Weights of a small sound classifier: 15200 steps, batches of 256.
Rows from block 4 of a small sound classifier, named by matrix and row number. Rows with one number belong to one neuron. Each number is 200 + 30 x the weight over its row's rms, rounded and kept within 0 to 999. All counts start at 0. After the name is the row's rms in percent of the matrix's.
After each neuron's rows are labels from the 100 clips, of 14848, where the neuron reaches its highest value: "responds to" is what is common among them. Only what is clearly more common there than usual is listed. The data: acted Russian speech (Dusha).
# fc1: MLP up (model.blocks.4.mlp.fc1.weight, 768x128), inputs 0-127
# fc2: MLP down (model.blocks.4.mlp.fc2.weight, 128x768, transposed), outputs 0-127

fc1.387,109,220,227,202,292,171,216,181,246,198,233,251,237,157,229,214,181,176,200,122,177,252,204,144,199,138,181,254,244,149,165,193,215,183,185,204,194,262,213,268,154,243,244,193,202,235,215,208,147,201,197,218,189,183,197,169,234,188,190,211,182,160,214,184,138,183,224,248,187,154,214,187,224,217,175,200,224,208,189,181,193,232,183,182,198,165,168,223,195,205,173,186,187,226,183,203,205,214,221,179,206,205,181,184,246,190,183,188,162,186,235,197,222,212,157,219,244,178,174,212,161,203,187,238,195,260,147,179,208
fc2.387,102,207,205,246,239,217,206,244,243,220,212,232,190,312,181,174,181,194,204,208,240,215,215,150,116,205,222,213,190,169,211,224,202,182,241,256,195,185,183,194,191,160,194,222,214,244,263,183,208,225,220,221,209,212,164,172,155,260,194,175,210,136,213,218,180,205,178,164,219,181,229,168,257,195,197,198,166,178,199,248,191,164,213,219,207,185,228,232,166,182,233,133,230,184,173,211,216,188,189,254,237,176,191,198,192,197,230,186,185,210,191,171,188,154,152,172,178,157,195,207,200,205,144,153,221,172,235,199,187
responds to: emotion: sad

fc1.132,088,225,197,225,145,199,176,171,176,156,271,229,179,180,238,186,176,223,176,297,231,197,204,162,177,142,216,184,196,190,213,194,185,224,172,158,233,193,229,172,265,236,198,167,203,199,151,209,192,201,212,235,190,117,218,221,207,201,230,200,215,207,216,213,223,217,161,193,207,222,209,160,217,213,198,169,172,216,150,224,244,180,186,264,227,184,207,178,183,155,181,211,173,158,228,162,196,251,169,184,178,165,176,237,175,227,214,219,230,209,203,176,215,182,250,254,232,139,170,223,212,227,159,223,244,186,201,188,199
fc2.132,085,163,190,164,180,210,182,209,202,196,238,217,178,226,180,181,202,211,172,147,204,197,212,221,140,205,162,172,243,252,178,212,251,219,167,216,195,203,239,146,179,189,182,204,227,223,154,210,220,199,230,176,207,169,210,276,149,268,221,190,209,160,224,193,204,194,165,203,209,214,179,226,245,191,257,143,278,162,212,208,150,146,212,220,160,222,187,199,167,203,165,260,242,172,221,187,227,236,184,216,208,204,246,180,188,192,227,168,144,195,197,195,168,242,152,195,175,224,174,211,168,203,209,192,155,219,219,254,201
responds to: emotion: positive

fc1.619,114,237,242,225,208,177,198,137,205,174,221,248,223,251,210,184,220,187,202,191,247,234,163,129,249,211,229,179,186,214,150,224,218,289,185,189,210,209,170,183,217,175,220,250,262,221,214,228,217,194,157,212,197,180,201,247,240,206,145,195,188,198,143,224,141,229,161,249,180,233,185,204,179,183,123,170,158,163,172,218,207,211,193,189,196,216,216,196,192,197,140,195,207,204,156,145,221,198,205,163,174,208,155,222,208,248,185,168,198,169,199,216,211,154,218,237,199,251,178,199,188,187,205,194,195,213,174,207,199
fc2.619,119,154,206,192,248,195,199,217,147,181,176,173,202,190,177,241,183,177,177,219,184,126,193,206,248,207,221,156,250,156,178,181,241,207,195,212,174,208,195,198,180,211,225,230,215,220,239,237,241,233,192,176,135,252,269,218,218,209,171,177,205,232,235,247,202,236,156,165,251,225,244,200,198,172,233,224,181,182,168,187,246,183,180,216,156,124,212,208,215,221,187,183,244,230,195,177,226,194,192,194,174,218,189,170,253,181,197,231,156,262,203,196,222,194,238,224,201,233,154,150,169,232,178,180,196,226,157,210,188
responds to: emotion: positive

fc1.476,098,169,194,219,224,180,209,217,173,190,257,173,208,173,223,141,199,212,171,221,233,176,198,231,233,230,209,197,170,197,237,167,245,147,221,168,200,218,234,205,235,200,170,159,161,188,239,163,174,181,221,198,178,193,227,195,257,147,205,195,212,239,233,157,221,217,228,233,239,203,179,134,195,176,222,184,195,165,178,207,239,207,256,246,213,228,169,152,218,213,205,201,189,218,213,255,166,208,188,183,194,193,167,153,210,226,176,227,183,189,186,241,211,175,142,237,204,112,164,226,260,199,148,217,158,170,210,249,205
fc2.476,094,219,277,150,260,213,178,193,241,184,135,204,180,185,185,242,181,259,160,199,240,199,238,148,202,223,188,208,200,213,177,241,206,206,222,223,185,223,228,280,243,226,229,175,190,190,208,199,221,212,188,207,196,186,259,181,232,170,200,195,193,199,163,188,176,157,213,190,215,192,160,243,250,228,219,219,215,205,252,209,231,183,124,201,164,232,219,182,181,197,216,254,231,222,227,177,236,174,164,211,145,191,199,219,183,197,226,223,208,173,199,216,202,111,187,144,223,236,174,162,219,232,187,169,200,194,206,222,196
responds to: emotion: positive

fc1.764,117,206,211,209,250,220,223,215,189,252,141,166,189,202,241,193,272,243,195,203,194,200,189,210,179,227,198,223,239,260,181,197,231,174,181,205,185,246,211,210,164,192,137,183,176,192,182,224,132,146,208,209,160,216,205,171,188,213,194,226,131,192,152,162,210,205,233,227,198,191,224,197,220,212,239,269,204,225,159,167,227,163,231,206,235,204,218,212,187,167,214,211,216,97,244,196,246,235,181,165,168,227,159,228,239,221,197,212,207,221,232,203,171,166,189,182,168,237,153,212,197,191,204,213,154,167,199,188,215
fc2.764,123,212,171,210,194,191,187,176,206,247,223,209,198,164,157,199,255,208,207,215,206,185,231,192,157,207,179,249,192,223,148,199,203,222,189,208,204,198,200,202,242,187,233,215,154,190,250,208,157,201,156,148,211,203,177,148,196,185,216,164,154,178,186,217,171,249,221,248,197,200,223,226,198,254,112,210,216,195,241,192,211,166,259,187,234,248,183,226,204,135,229,243,163,245,160,188,215,229,232,259,195,183,234,256,188,208,251,233,219,222,195,185,211,173,235,264,213,177,215,219,217,178,153,211,209,240,224,209,239
responds to: emotion: sad

fc1.244,075,151,179,231,153,192,214,204,211,147,179,221,212,167,218,231,176,183,259,130,222,212,155,183,194,194,246,236,162,168,190,200,193,158,224,165,150,220,162,183,239,204,180,195,240,246,173,194,159,236,190,157,192,183,215,190,235,174,253,198,167,186,170,209,233,243,167,201,206,194,195,215,208,161,238,224,214,191,246,163,199,267,230,189,199,233,253,171,198,179,264,218,168,192,198,172,270,191,174,206,241,171,250,194,235,145,180,189,208,234,176,201,197,172,184,211,170,178,170,191,265,186,233,186,224,231,194,212,210
fc2.244,081,143,140,194,179,240,193,151,244,217,222,194,226,138,188,213,210,169,177,198,203,247,190,221,228,234,160,205,209,214,242,237,170,199,227,197,194,235,189,208,210,205,133,206,147,176,152,226,207,248,216,237,188,202,227,230,229,212,167,229,220,244,269,217,172,203,186,211,157,225,198,243,191,184,217,145,236,189,184,192,225,174,238,218,185,271,206,201,187,164,191,139,215,206,166,259,226,208,220,164,214,171,194,195,201,204,215,222,161,221,259,245,176,189,215,151,185,235,210,191,217,252,248,180,199,227,244,201,180
responds to: emotion: positive

fc1.209,116,185,232,141,232,175,221,186,199,195,204,218,201,197,195,207,163,157,189,208,193,138,286,171,240,177,227,184,207,209,179,196,241,191,215,162,163,169,146,249,187,189,188,196,237,153,203,205,183,221,266,193,165,151,176,222,190,236,209,193,211,201,203,232,173,200,225,189,207,237,221,163,239,180,193,209,178,244,206,221,173,188,201,164,172,251,195,243,204,212,140,148,248,199,233,234,223,162,237,238,144,258,175,183,175,198,171,216,227,211,211,231,254,221,161,177,231,224,173,163,185,149,195,183,222,183,187,220,256
fc2.209,100,173,224,211,155,220,170,251,242,201,190,227,234,200,162,211,136,225,243,140,258,200,211,173,212,203,260,228,159,186,162,215,233,187,188,161,218,198,209,190,189,209,170,206,189,207,223,205,137,225,183,179,207,231,204,174,230,249,158,221,198,177,157,197,158,273,199,181,192,219,170,173,199,203,263,205,201,248,242,206,233,167,197,213,218,197,216,217,169,239,206,209,262,202,178,185,234,176,183,221,157,172,223,212,144,231,168,152,188,231,200,215,201,198,256,185,222,161,188,208,147,181,152,154,157,184,179,170,222
responds to: emotion: angry

fc1.650,100,229,169,231,224,236,226,145,215,237,192,232,204,185,181,219,228,225,203,180,160,166,231,195,165,192,207,173,187,208,232,224,202,265,195,206,172,180,204,197,231,187,192,223,150,200,209,233,185,216,205,267,186,228,185,156,177,231,187,166,144,158,190,196,214,228,215,152,182,213,188,227,187,167,183,211,161,250,276,186,166,250,185,267,235,215,165,140,164,250,196,236,167,202,175,176,206,188,228,235,188,244,226,203,203,204,190,219,194,179,177,161,201,208,178,215,154,199,236,219,152,243,141,141,252,169,180,232,193
fc2.650,098,228,218,195,214,208,217,216,245,221,147,233,180,189,169,248,161,171,187,255,226,220,168,162,230,179,174,223,151,197,155,224,201,202,222,213,237,187,192,205,179,154,261,270,228,181,245,175,187,236,171,170,181,206,221,121,180,209,204,183,148,193,176,181,222,152,163,174,199,146,236,183,151,157,198,209,173,238,215,162,172,188,209,182,145,200,219,244,193,187,242,203,232,158,210,188,258,166,211,169,222,227,215,213,169,179,166,215,230,169,186,202,198,232,195,251,200,185,186,207,225,175,149,216,148,216,203,229,230
responds to: emotion: angry