{
  "model": "sound classifier",
  "dataset": "acted Russian speech (Dusha)",
  "train_examples": 26041,
  "gain_aug_db": 10,
  "n_mels": 64,
  "hop_length": 160,
  "input": "log_mel",
  "spec_augment": true,
  "win_length": 400,
  "targets": ["emotion"],
  "num_classes": 4,
  "arch": "convnext",
  "norm": "layernorm_no_bias",
  "activation": "gelu_tanh",
  "mlp_ratio": 6,
  "layer_scale_init": 0.1,
  "inner_norm": false,
  "drop_path": 0.05,
  "subsampling": 4,
  "layers": 8,
  "width": 128,
  "kernel_size": 7,
  "label_smoothing": 0.05,
  "loss": "cross_entropy",
  "init": "torch_default",
  "residual_init": "none",
  "optimizer": "muon",
  "muon_scale": "spectral",
  "lr": 0.028,
  "momentum": 0.9,
  "nesterov": true,
  "orthogonalizer": "newton_schulz_5",
  "adamw_lr_other_params": 0.0026,
  "ema_decay": 0.99,
  "steps": 15200,
  "batch_size": 256,
  "epochs": 149.4,
  "lr_schedule": "constant",
  "warmup_steps": 760,
  "weight_decay": 0.0,
  "adamw_weight_decay_other_params": 0.01
}
Rows from block 3 of a small sound classifier, named by matrix and row number. Rows with one number belong to one neuron. Each number is 128 + 24 x the weight over its row's rms, rounded and kept within 0 to 255. All counts start at 0.
After each neuron's rows are labels from the 100 clips, of 14848, where the neuron reaches its highest value: "top examples" is what is common among them. Only what is clearly more common there than usual is listed. The data: acted Russian speech (Dusha).
# fc1: MLP up (model.blocks.3.mlp.fc1.weight, 768x128), inputs 0-63
# fc2: MLP down (model.blocks.3.mlp.fc2.weight, 128x768, transposed), outputs 0-63

fc1.52 [148 122 104 101 159 144 149 190 126  98 105 137 114 115  97 127 151 131 133 104 161 136 102 123 144 132 124  81 133 103 131  96 169  91 141 101 110 158 149  98 156  91 107 111 145 133 131 100 127 170 143 115 152 125 138 144 147 133 141 164 147  75 124 131]
fc2.52 [168 112 173 132 148  97 101 154 176 128  81 109 117 124 145 123 122 104 127 119 136 151 154 116 126 152 147 125 125  90  82  94 129 133  89 121 113 106 149 109 113 146 165 121  85 159 142 167 105 152 141 138 133 125 171 131 109 170 131 123  98 131 129 157]
top examples: emotion: sad

fc1.119 [181 101 130 145  99 115 126 184 129 153 135 115  65 131 135  95 133 119 147 124 157 102 134 120  92 189 153 108 128 114 135 102 101 123 111 113 125 141 129 107  95  97 155 183 117 117 135 124  68 167  92 157 158 158 124 167 143 135  88 129 149 119 125 114]
fc2.119 [115 149 108 171 158  95 112 102  96 119 145 109  98 160 128 148 136 112 182 113 139 161 134 129 162  79 110 153 106 148 139 152 140 125 140 132 112  85 124 111 115 114 128 143 111 134  83 119 153 169 154 106 122 151 138 147 123 151 155 145  85 123 131 138]
top examples: emotion: angry

fc1.580 [106 124 126 161 142 182 105 119 152  99 147 165 112 134 131 170 132 103 150 125 136 137 187 136 114 109 114 118 170 133 130 115 111 113 117 133 136 149 115  72 102 163 142 125 128 146 111 163 146 149 124 116  82 159 168 129 132 120  87 149 136 147 112 125]
fc2.580 [127 146 159 111 147 116  89 125 134 165 135 148  78 146 192 186 128 153 137 132 145 115  88 143 146 148 137 123 148 109 119 129 135 125 140 142 147 160 129 113 154  90 106 107 146 147 100 141 111 159 128 172 132 103 131 125 124 106 145 126 123  83 141 136]
top examples: emotion: angry

fc1.661 [134 112 124 108 137 107 150 110 133 149  98 130 163 105 116 146 133 135 138 127 106 158 148 134  98 161 140 117 113 106 112 156 102 153 145 131 128 108 101 117 177 154 135 116 126 129 119 125  93  87 141 135 114 185 108 215 138 122  88 132  86 170 120 119]
fc2.661 [153  96 125 154 134 169 131 117  57 123 107 126 113 130 128 150  94 163 133 119 149 133  73 103 161 129 123 132 126  80 132 132 140 171 150 113 144 121 132 114 122 165 142 101  83 121 159 146 135 130 135 111 148 127 143 141 159 200  84 137 137 137 137 156]
top examples: emotion: positive

fc1.80 [171 111 137 120 170 154 119  90 146 162 104 110 157  86 146 127  90 122 118 122 122 131 135 115 148  86 140  89 125  62 108 172 160 102  81 147 151 145  99 117 143 141 129  80 122 134 142 136 111 139 136 128 141 120 106 125 144 133 150 128 171 188 130 155]
fc2.80 [129 179 166 125 164 126 137 156 130 122 166 123 140 134 102 109 148  91  98  99 119 112 123 120 111 103 133 109 148 187 129 120 150 110 148 125 162 129 158 159 111 140 109 139 131 102 124 161 129 100 125  92 167 146 157 141 110 112 156  91 146 150 137 168]
top examples: emotion: angry

fc1.734 [157 176 133 108 105 118  95 132 103 121 140  87 146 122 125 133 137 158 136 148 105 143 126 160 135 129 134 131 155  92 131 153 127  90 161  93 136 131  91  97 133 100 119 128 102 100 173 145 117 154 148 139 112 117 136 143 183  92  88 121 164 124 127 163]
fc2.734 [131 147 115 148 155 108 192 119 134 150 136 139  98 128 160 142 128  67 124 133 137 112 120 120 139 125 120 188 146  99 146 100 140  80 107 170 185 122  95 176 107 144 136 121 139 152 119 140 137  75  99 147 135  96 170 100  92 143 120 130 150 141 127 123]
top examples: emotion: angry

fc1.663 [ 89 137  57 119 155 122 137 134 120 146 134  88  59 127 165 149 118 111 128  86 138 126 118 149 125 137 160 127 145 147 129 139 120 151 104 143 132 101 146 130  78 131 149 128 145  82 130 137 131 124 117 121 135 129 115 149 131 140 134 154  94 147 101 136]
fc2.663 [112 110 137 133 108 148 142 145 151 117 148 111 122 128 106 132 111 143 168 159 136  85 127 117 111 146 171 125  93  44 122 123 168 103 156  79 141 151  98 133 126 155 155 143  94 112 150 141 101 111 127 127 155 116 161 152 103  91 154 121 140 150  86 130]
top examples: emotion: sad

fc1.765 [135 138 165 136 178 102 118 133 169 107 159 107 146  72 136 121 133 128 130 117 120 131 106 103 173 119 129 142 135 122 106 108 121 146 106 116 156 149 140 116 159 137 145  99 106 148 146 127 109 125 103 125 128 141 134  90 140 132 117 149 107 130  99 101]
fc2.765 [136 120 115  93 172 103 123  73 101 119 145 156 112  97 116 137 162 113 163 144  92  75 108  90 112 117 105 140  84 125 130 145 140  95  87 145 115  97 130 162 156 119  96 103 171 127  98  98  57 108 127 150 117 189 112 137 129 119 145 165 148 140  87 129]
top examples: emotion: angry

fc1.160 [132 101 111 133 146 142 124  92 147 106 120 140 127 116 121 103 123 138 127  98  89 125 152 115 123 121 176 134 155 127 103 132 102  77 123 129 117 141  97  96  99  83 113 177 128 135 171 133 148 117 145 135 152 177  88 120 133 137 127 131 107 152 151 150]
fc2.160 [146 133 135 168  95 154 134 141 108  99 125 137  93  76 153 167 145 128 149 162  94 121 139 147 177 102 174 138 116 128 139 132 130 119 163 114 138  98 121  84 132 158 114 134 106 163 121 119 135 137 102  83 102 168 167 160 191 162  95 185 119  90 153 127]
top examples: emotion: positive

fc1.91 [109 151  96 101  87  84 103 119 161 146 132 106 124 130 111 124 123 120 139 115 120 102 137 156 121 176 146 134 129 122 113 175 156  91 112 124 129 122 138 134 127 124 121  70 100 135 125 146 187 126  94 120 116 166 115 118 132 115 146 146 137 132 117 157]
fc2.91 [126 161 134 145 132 110 146 151 103 139 115 150 192 120 166 176 103  97 111 177 109 135 127 139 128 108  86 142 112 170 176 117 116 143 101 131 118 173 156 140 139 170  95 133 120 139 136 171  99 176 148  84 139 144 128 134 144 152 125 184 146 115 119 149]
top examples: emotion: positive

fc1.290 [163 126 129 128 142 105 109 133 113 132 132 119 111 143 121 138  77 144 164 116 117 107 125 134 129  94 114 126 152 127 158 162  90 144 115 129  77 118 172 110 140 116 147 149 124 127  96 141 123 148  97 109 154 152 173 134 127  96  99 146  91 143 129 155]
fc2.290 [129  95 131 100 167 101 165 155 128 127 123 109 160 105 174 100 163 114 120 113  96 146 156 119  89 126  99 120 144 146 107 119 119 103 108 155 140  91 148 141 132 143 137 135 125 126 157 121 140 114 139 130 131 100 107 121 108 139 123 157 138 110 119 161]
top examples: emotion: angry

fc1.413 [137 120 158 149  82 110 108  95 114 166 170 155 159 148 118 147 128 105 125 135 140 111 117 153 155 180 145 127 121 100 137 145 109 133  85 138 164  78 121  80 134 135 125 141 155 148 132 145 104 117  99 113 182 152 140 136  89  99 136 110 125 107 140 112]
fc2.413 [136 120 141 131 111 151 132 116 163 122 156 119 108 110 106 126  88 108 147 122 163 123 148  90 126 119 167 134 145  88 135 131 113 135 166 154 121 147 118 160 198  94 128 148  89 151 181 148  95 143 108 136 121 156 128 154 128 134 143 117 159 116 164 100]
top examples: emotion: angry

fc1.9 [ 90 119 136 134  80 125 120 114 150 143 137 102 154 163 105 149 117 125 152 104 158 109 132 133 133 127 114 111 133  76 139 124 113 114 157 120 131 151 139 101 143 140 102 142 152  99 106 145  87 163 158 129  84 115  82 133 143 160 142 133 170  96 132 124]
fc2.9 [106  62 118 134 140  94 147 142 174 133  52  88 115 134 105 122  89 119 141 160 153 147 136 146 166 112 140 120 101 131 125 107 154 166 147 117 117  93  86 137 160 140 181 155 102 168 108 161 158 130  96 154 128 131  85 124 139 131  97 117 113 138 128 128]
top examples: emotion: sad

fc1.695 [123 151  92  83 110 113 132 135 110 131 145 126 134  88 141 101 159 167 154 152 123 135 163 131  71 121 115  89 131 128 139 166 137 133 120 112 128 135 107 119 121 145 103 138 107 195 143 144 124 136 129 103  74 129 120  93 157 126 121 143 165 140 175 150]
fc2.695 [ 72 116 119 108 126  83 136 157 142 108 131 148 164 143 133 119 150  95 130 150 127  96 113  63 113 157 114 122 103 127 131 115 138 165 124 106 101 116 108  91 146 140 163 119 133 130 144 137 132 148 114  89 180 141 151 143 129 125  87 151 133 105 160 115]
top examples: emotion: sad

fc1.269 [ 85  92 113 133 163 140 133  77 127 147 146 147 130 121 118 144 120  92  78 146 104 134 108 152 114 130 111 134 117 175 140 144 127 114 114 116 114 136 138 125 116 173 137 125 126 126 124 129 163 137  88 139 152 152 180 147 131 140 109 154 128 140 105 108]
fc2.269 [133 136  97 149 135 123 162 129 142 121 106 110 133 132 122 128 103 116 157 141 140 128 141 130 145 114 153 118 123 119 190 112 168 153  92 121 106 106  96 148 165 156 135  96 110 156 123 137  95 155 161 117 150 117 100 169  89  99  98 122 108 152 138  72]
top examples: emotion: positive

fc1.275 [118  87 123 122 122 128  92  76 118 123 135 181 144 108 183 138 152 171 150 145 115 128 145 153 172  94 117 141 167  92 135 152 128 127 131 116 122 176 156  96 115 145 134 122  84 104 145  94 101 121 101 122 139 116 181 134 127 118  85  93 150 136 128 105]
fc2.275 [ 95 117 104 126 122 120 158  74 159 122 137 146 128 130 118 146 175 106 150 133 167 133  95 126 139 120 123 102 123 122 122 147 134 143 146 144 116 148 145 150 107 120 151 158 177 118 147 138  98 129  93 138 136 151 112 124  99 107 166 127 190 138 117 117]
top examples: emotion: angry

fc1.71 [138 101 102 147 110 155 113  97 151 139 129 128 180 166 112 119 143  95 161 133 101 167  93 115 145 145 151 111 137 123 136 109 111 102 121 132 138 136 112 146 127 169 130 149  84 124 161 128 164  79 128  94  78  86  87 153 136 126 109 147 116 113 135 129]
fc2.71 [147 134 141  83 135 125 147 163 147 170 101 139 115 148 107 129 125 132 124 134 155 145 175 160 114 151 110 109 147  93 123 184 129 156 119 112 122 119 122 120 164 112 122 118 161 127 106 130 147 193 189 136 139 160 158 149 132 154 145 116 135 155 104 120]
top examples: emotion: sad

fc1.524 [110  58 139 131 119 143 110 127 102 128 158 153 151 115 101 135 106 120 120 134 130 167 161  90 101 127 129 130 119 119 102  92 156 123 119 102 137 161 147 110 154  99 120 160  76 121 135 124 113 109 111 210 182 131 159  96 167 139 111 109 141 173 135 157]
fc2.524 [117 148 150 137 159 131 121  96  65 149 137 115 125 166 114  91 104 119 146 143 107 157 143  87 114 136 133 101 108 102 131 127 123 157  68 116 120 154 160 148 133 151 137  91 151 137 132 141 117 126 167 101 115 131 116 110 117 145 140 123 118 159 128 106]
top examples: emotion: positive

fc1.410 [111 111 155  85 135 105 120 121 149 174 113 150 116 112 124 108 130 127 109 141 109 125  83 137 116 123 131 137 157 104 142 141 183 139 128 167 120 144  92  95 176 143 141 147 143 106 139 125 150 116 133 125 113 137  95 105 136 136 114 135 118 150 113 108]
fc2.410 [118 154 154 143 132  78 119  98 135 171 112 134 135  91 114  93 104 141 138 116 146 137 147 160 159 130 144 123 138 155 111 114 162 134 160 156 123 152 143  96 114 126 114  97 152 107 142 123 112 107 113 147 128 112 120 166 174 123  79  94 128 178 119 153]
top examples: emotion: sad

fc1.96 [122 109 137 135 124 140 169 141 151 127  99  98 114 104  66 143 168  91 144 148 120 143 113 112 129 130 124 113 109 137 146 144 125 133 114 126 122 141 135 135 161 122 110 107 133  93  87 126 129 118 120 147 126 181 123 159 138 170 125 137 130 135 137 119]
fc2.96 [146 159 132  82 157 112 130  98 137 134 147 127 124 106 178 164 163 138 151 119 117 118 122 139 144  80 105 127 155 147 125  65 133 115  87 144 121 129 105 167 160 149 129 108 161 129 109 151 171 171 125  96 131 143 125 113  84 121 148 123 102 120 157 144]
top examples: emotion: angry

fc1.750 [ 96 129  81 121  89 151 153 147 139 144 150 148 126 154 102 134 115 131 119 131 116 131 140  86 120 172 157 151 127 108 109 110 120 116 120 136 130 167 169 133 141  91 147 151 128  98 110 128 116 171 116 126 147 136 149 148 117 105 104 124 142 123  82 111]
fc2.750 [146 162  88 159 142 130 122  78 117  83 126 135 138 182 118 149 117 116 152 129  79 150 140 102 142 133 148  68 139 132 153 112 128 134  72 159 126 133 127  82 134 126 189 144 131 125  95 129 127 119 130 109 146  81 158 174 140 130 112 122  87 130 125 154]
top examples: emotion: positive

fc1.402 [ 97 144  81 124 132 149 136 133 141  82 121 116 129 121 137 143 137 159 146 157 122  76 127  83 126 123 133  98 119 133 135 155 112 188 153 112 193 138 123 135 130 149 141 123 111 147 138 102 126 146 123 145 122 121 132 112 120 126 115 144 167 149 151 180]
fc2.402 [102 133 139 120 140 122 161 127 136 163 137 155 141 116 159 144 143 108  85 122 128 102 123  81 131 136  92 119 148 116 148 147 127  81 143 104 116 109  97 135 126 134 140 117 127 129 117 143 114 111 148 203 141 119 132  93 119 128  94 136 135  85 110  86]
top examples: emotion: angry

fc1.377 [ 85 133 128 139  89 115 103 194 133 138 116 137 104  93  96 104 135 101 131 123 127 140 132 150  81 174 137 105 150 126 109 108 142  90 175 148 151 118  80 129 105 166 120 146 141 130 128  77 103 114 129 118 136 127 101 134 131 131 113 115 182 163  94 138]
fc2.377 [173 151 154 127 162 104 115 128 179  72 176 127 142 146 161 154 115 146 137 108 109 131 100 101 113 157  83 123 151 132  98 148 142 149 104 163 144 115 136 145 155 139  96  91 161 108 173 105 133  97 123 104 133 159 112 107 131 143 139 137 158 127 120 125]
top examples: emotion: angry

fc1.95 [ 79 149 149 139 120 138 150 152 122 141 112 124  85 136 113  74 104 106 100  95 159 169 113 127 180 106 161 107 163 117 142 135 100 127 119 130 165  82 139 119 128 129 142 142 105 127 118 111 108 110 143 130 164 133 169 120 110 120 137 172 121 130 139  57]
fc2.95 [129 103 119 126 142 114 128 121 144 111 145 125 113 141 128 115 140 110 136 139 150 122 134 123 162 180 158 104 116  85 110 108 146 119 169 134 120 150 103 113 104 157 116 149 124 130 104 110  75 135 136 105 126 152 133 102 146  84 194  94 133  97 133 123]
top examples: emotion: sad

fc1.32 [124 132  70 143 129 111 148 123 152 108 120 133  85  91 154 129 127  97 114 108  97 129 168 125 169 121 125 124 166 115 123 159 157 214 149 131 151  90 120 120 136 135 129 146 166  85 110 134  95 143 131 140  95 128 125 120 135 107 118 143 112 134 106 123]
fc2.32 [131 106 136 118  86 113 140 112 125 102  78 118 180 152 113 122 126 132 177  87 109 114 197 118 135 100 163 177 107 143 117 132 130 140 121 141 131 130 129 115 151 115 137 102  93 170 161 156 130  91 155 136 137 117 136  71 120 125 111 111 119 129 140  97]
top examples: emotion: sad

fc1.724 [107 164 120 118 133 106 101 136 101 132 189 141 113 113 120 124 128 122 123  94 126 145 102 129 160 131  87 130 117 152  79  91 141 115 155 108 148 145  72 135 132 111 113 137  70 130 141 148 140 129  87 177 174  99 162 154 100 142 135 134 121 160 129 135]
fc2.724 [160 110  90 106 126 156 137 153 139 124 142 157 148 125 129 127 151 112 173 124 130 102 155 106 176 134 130 102 113 152 115 145 127  96 110 160  56 134 168 142 151 116 108  74  98 104 135 115 115 131 127 118 122 121 132 146 141 172 138 130 102 127 203  92]
top examples: emotion: angry

fc1.585 [ 91 132 116 121 161 145 151 115 125 104 134 122 136 129 104 136 104 123 161 107  96 123 140 103 138 134 103 115 119 164  77 127 160 183 138 115 136 170 117  88 135 128 108 172  66 123 105 167  95 145 105 169 135 110 152 107 130 120 146 149 133 115 119 133]
fc2.585 [154 112 140 153 136  93 160 111  83 112 134 101 103 129 130 131 129 118 156 125 111 144 123 105  97 130  88 124 115 162 149 102 150  98 133 118 110  89 119 188 162 105 146  93 181 116  95 167 119 111 122 109 159  97 130 131  98 115  81 123 113 110 136 152]
top examples: emotion: angry

fc1.369 [117  89 197 124 144 126 126 152 129 181 130 157 149 172 103 111 121 122 138 163 178 140 120 136 110 138 151 144  93 125 140 129 148 120 155 119 136 122 162 106 107 115 133 126 152 168 130 107 137  78 105 149 105 101 136 129 132 104 153 146 181  97 154 125]
fc2.369 [131 144  88 114 101 126 134 164 171 138 110 131 121 161 105  96  71 153 135 140  75 117 161 158 166 138 105 128 141 118 144 138 118  89 150 139 121 108  86 147 101 134  91 162 133 160  93 127 149 147 109 123 196 141 138 128 124 139 111 121 135 142  93  98]
top examples: emotion: angry

fc1.280 [117 164 160 123 134 130 121 151 106 134 150  96  91 111 141 161 138  89 163 157 132 117 109 149 138 114 122 123 120 132 134  88 125 112 127 151 134 115 156  98 126 136  82  98  89 131 123 130 155 106 129 146 155 166 144 200 132  75  96 140 123 134  74 119]
fc2.280 [ 75 155 151 131 154 158 112  91 148 110 136 153 100 117 126 137 105 161 156 122 119 125 131 161 121 166 174 131 129 104 122 159 157 103 137 134 132 125  97 126 152 148 143 114 144 159  93 103 123 133 108 126 163 106 135 212 139 154 133 136  76 124 119 191]
top examples: emotion: positive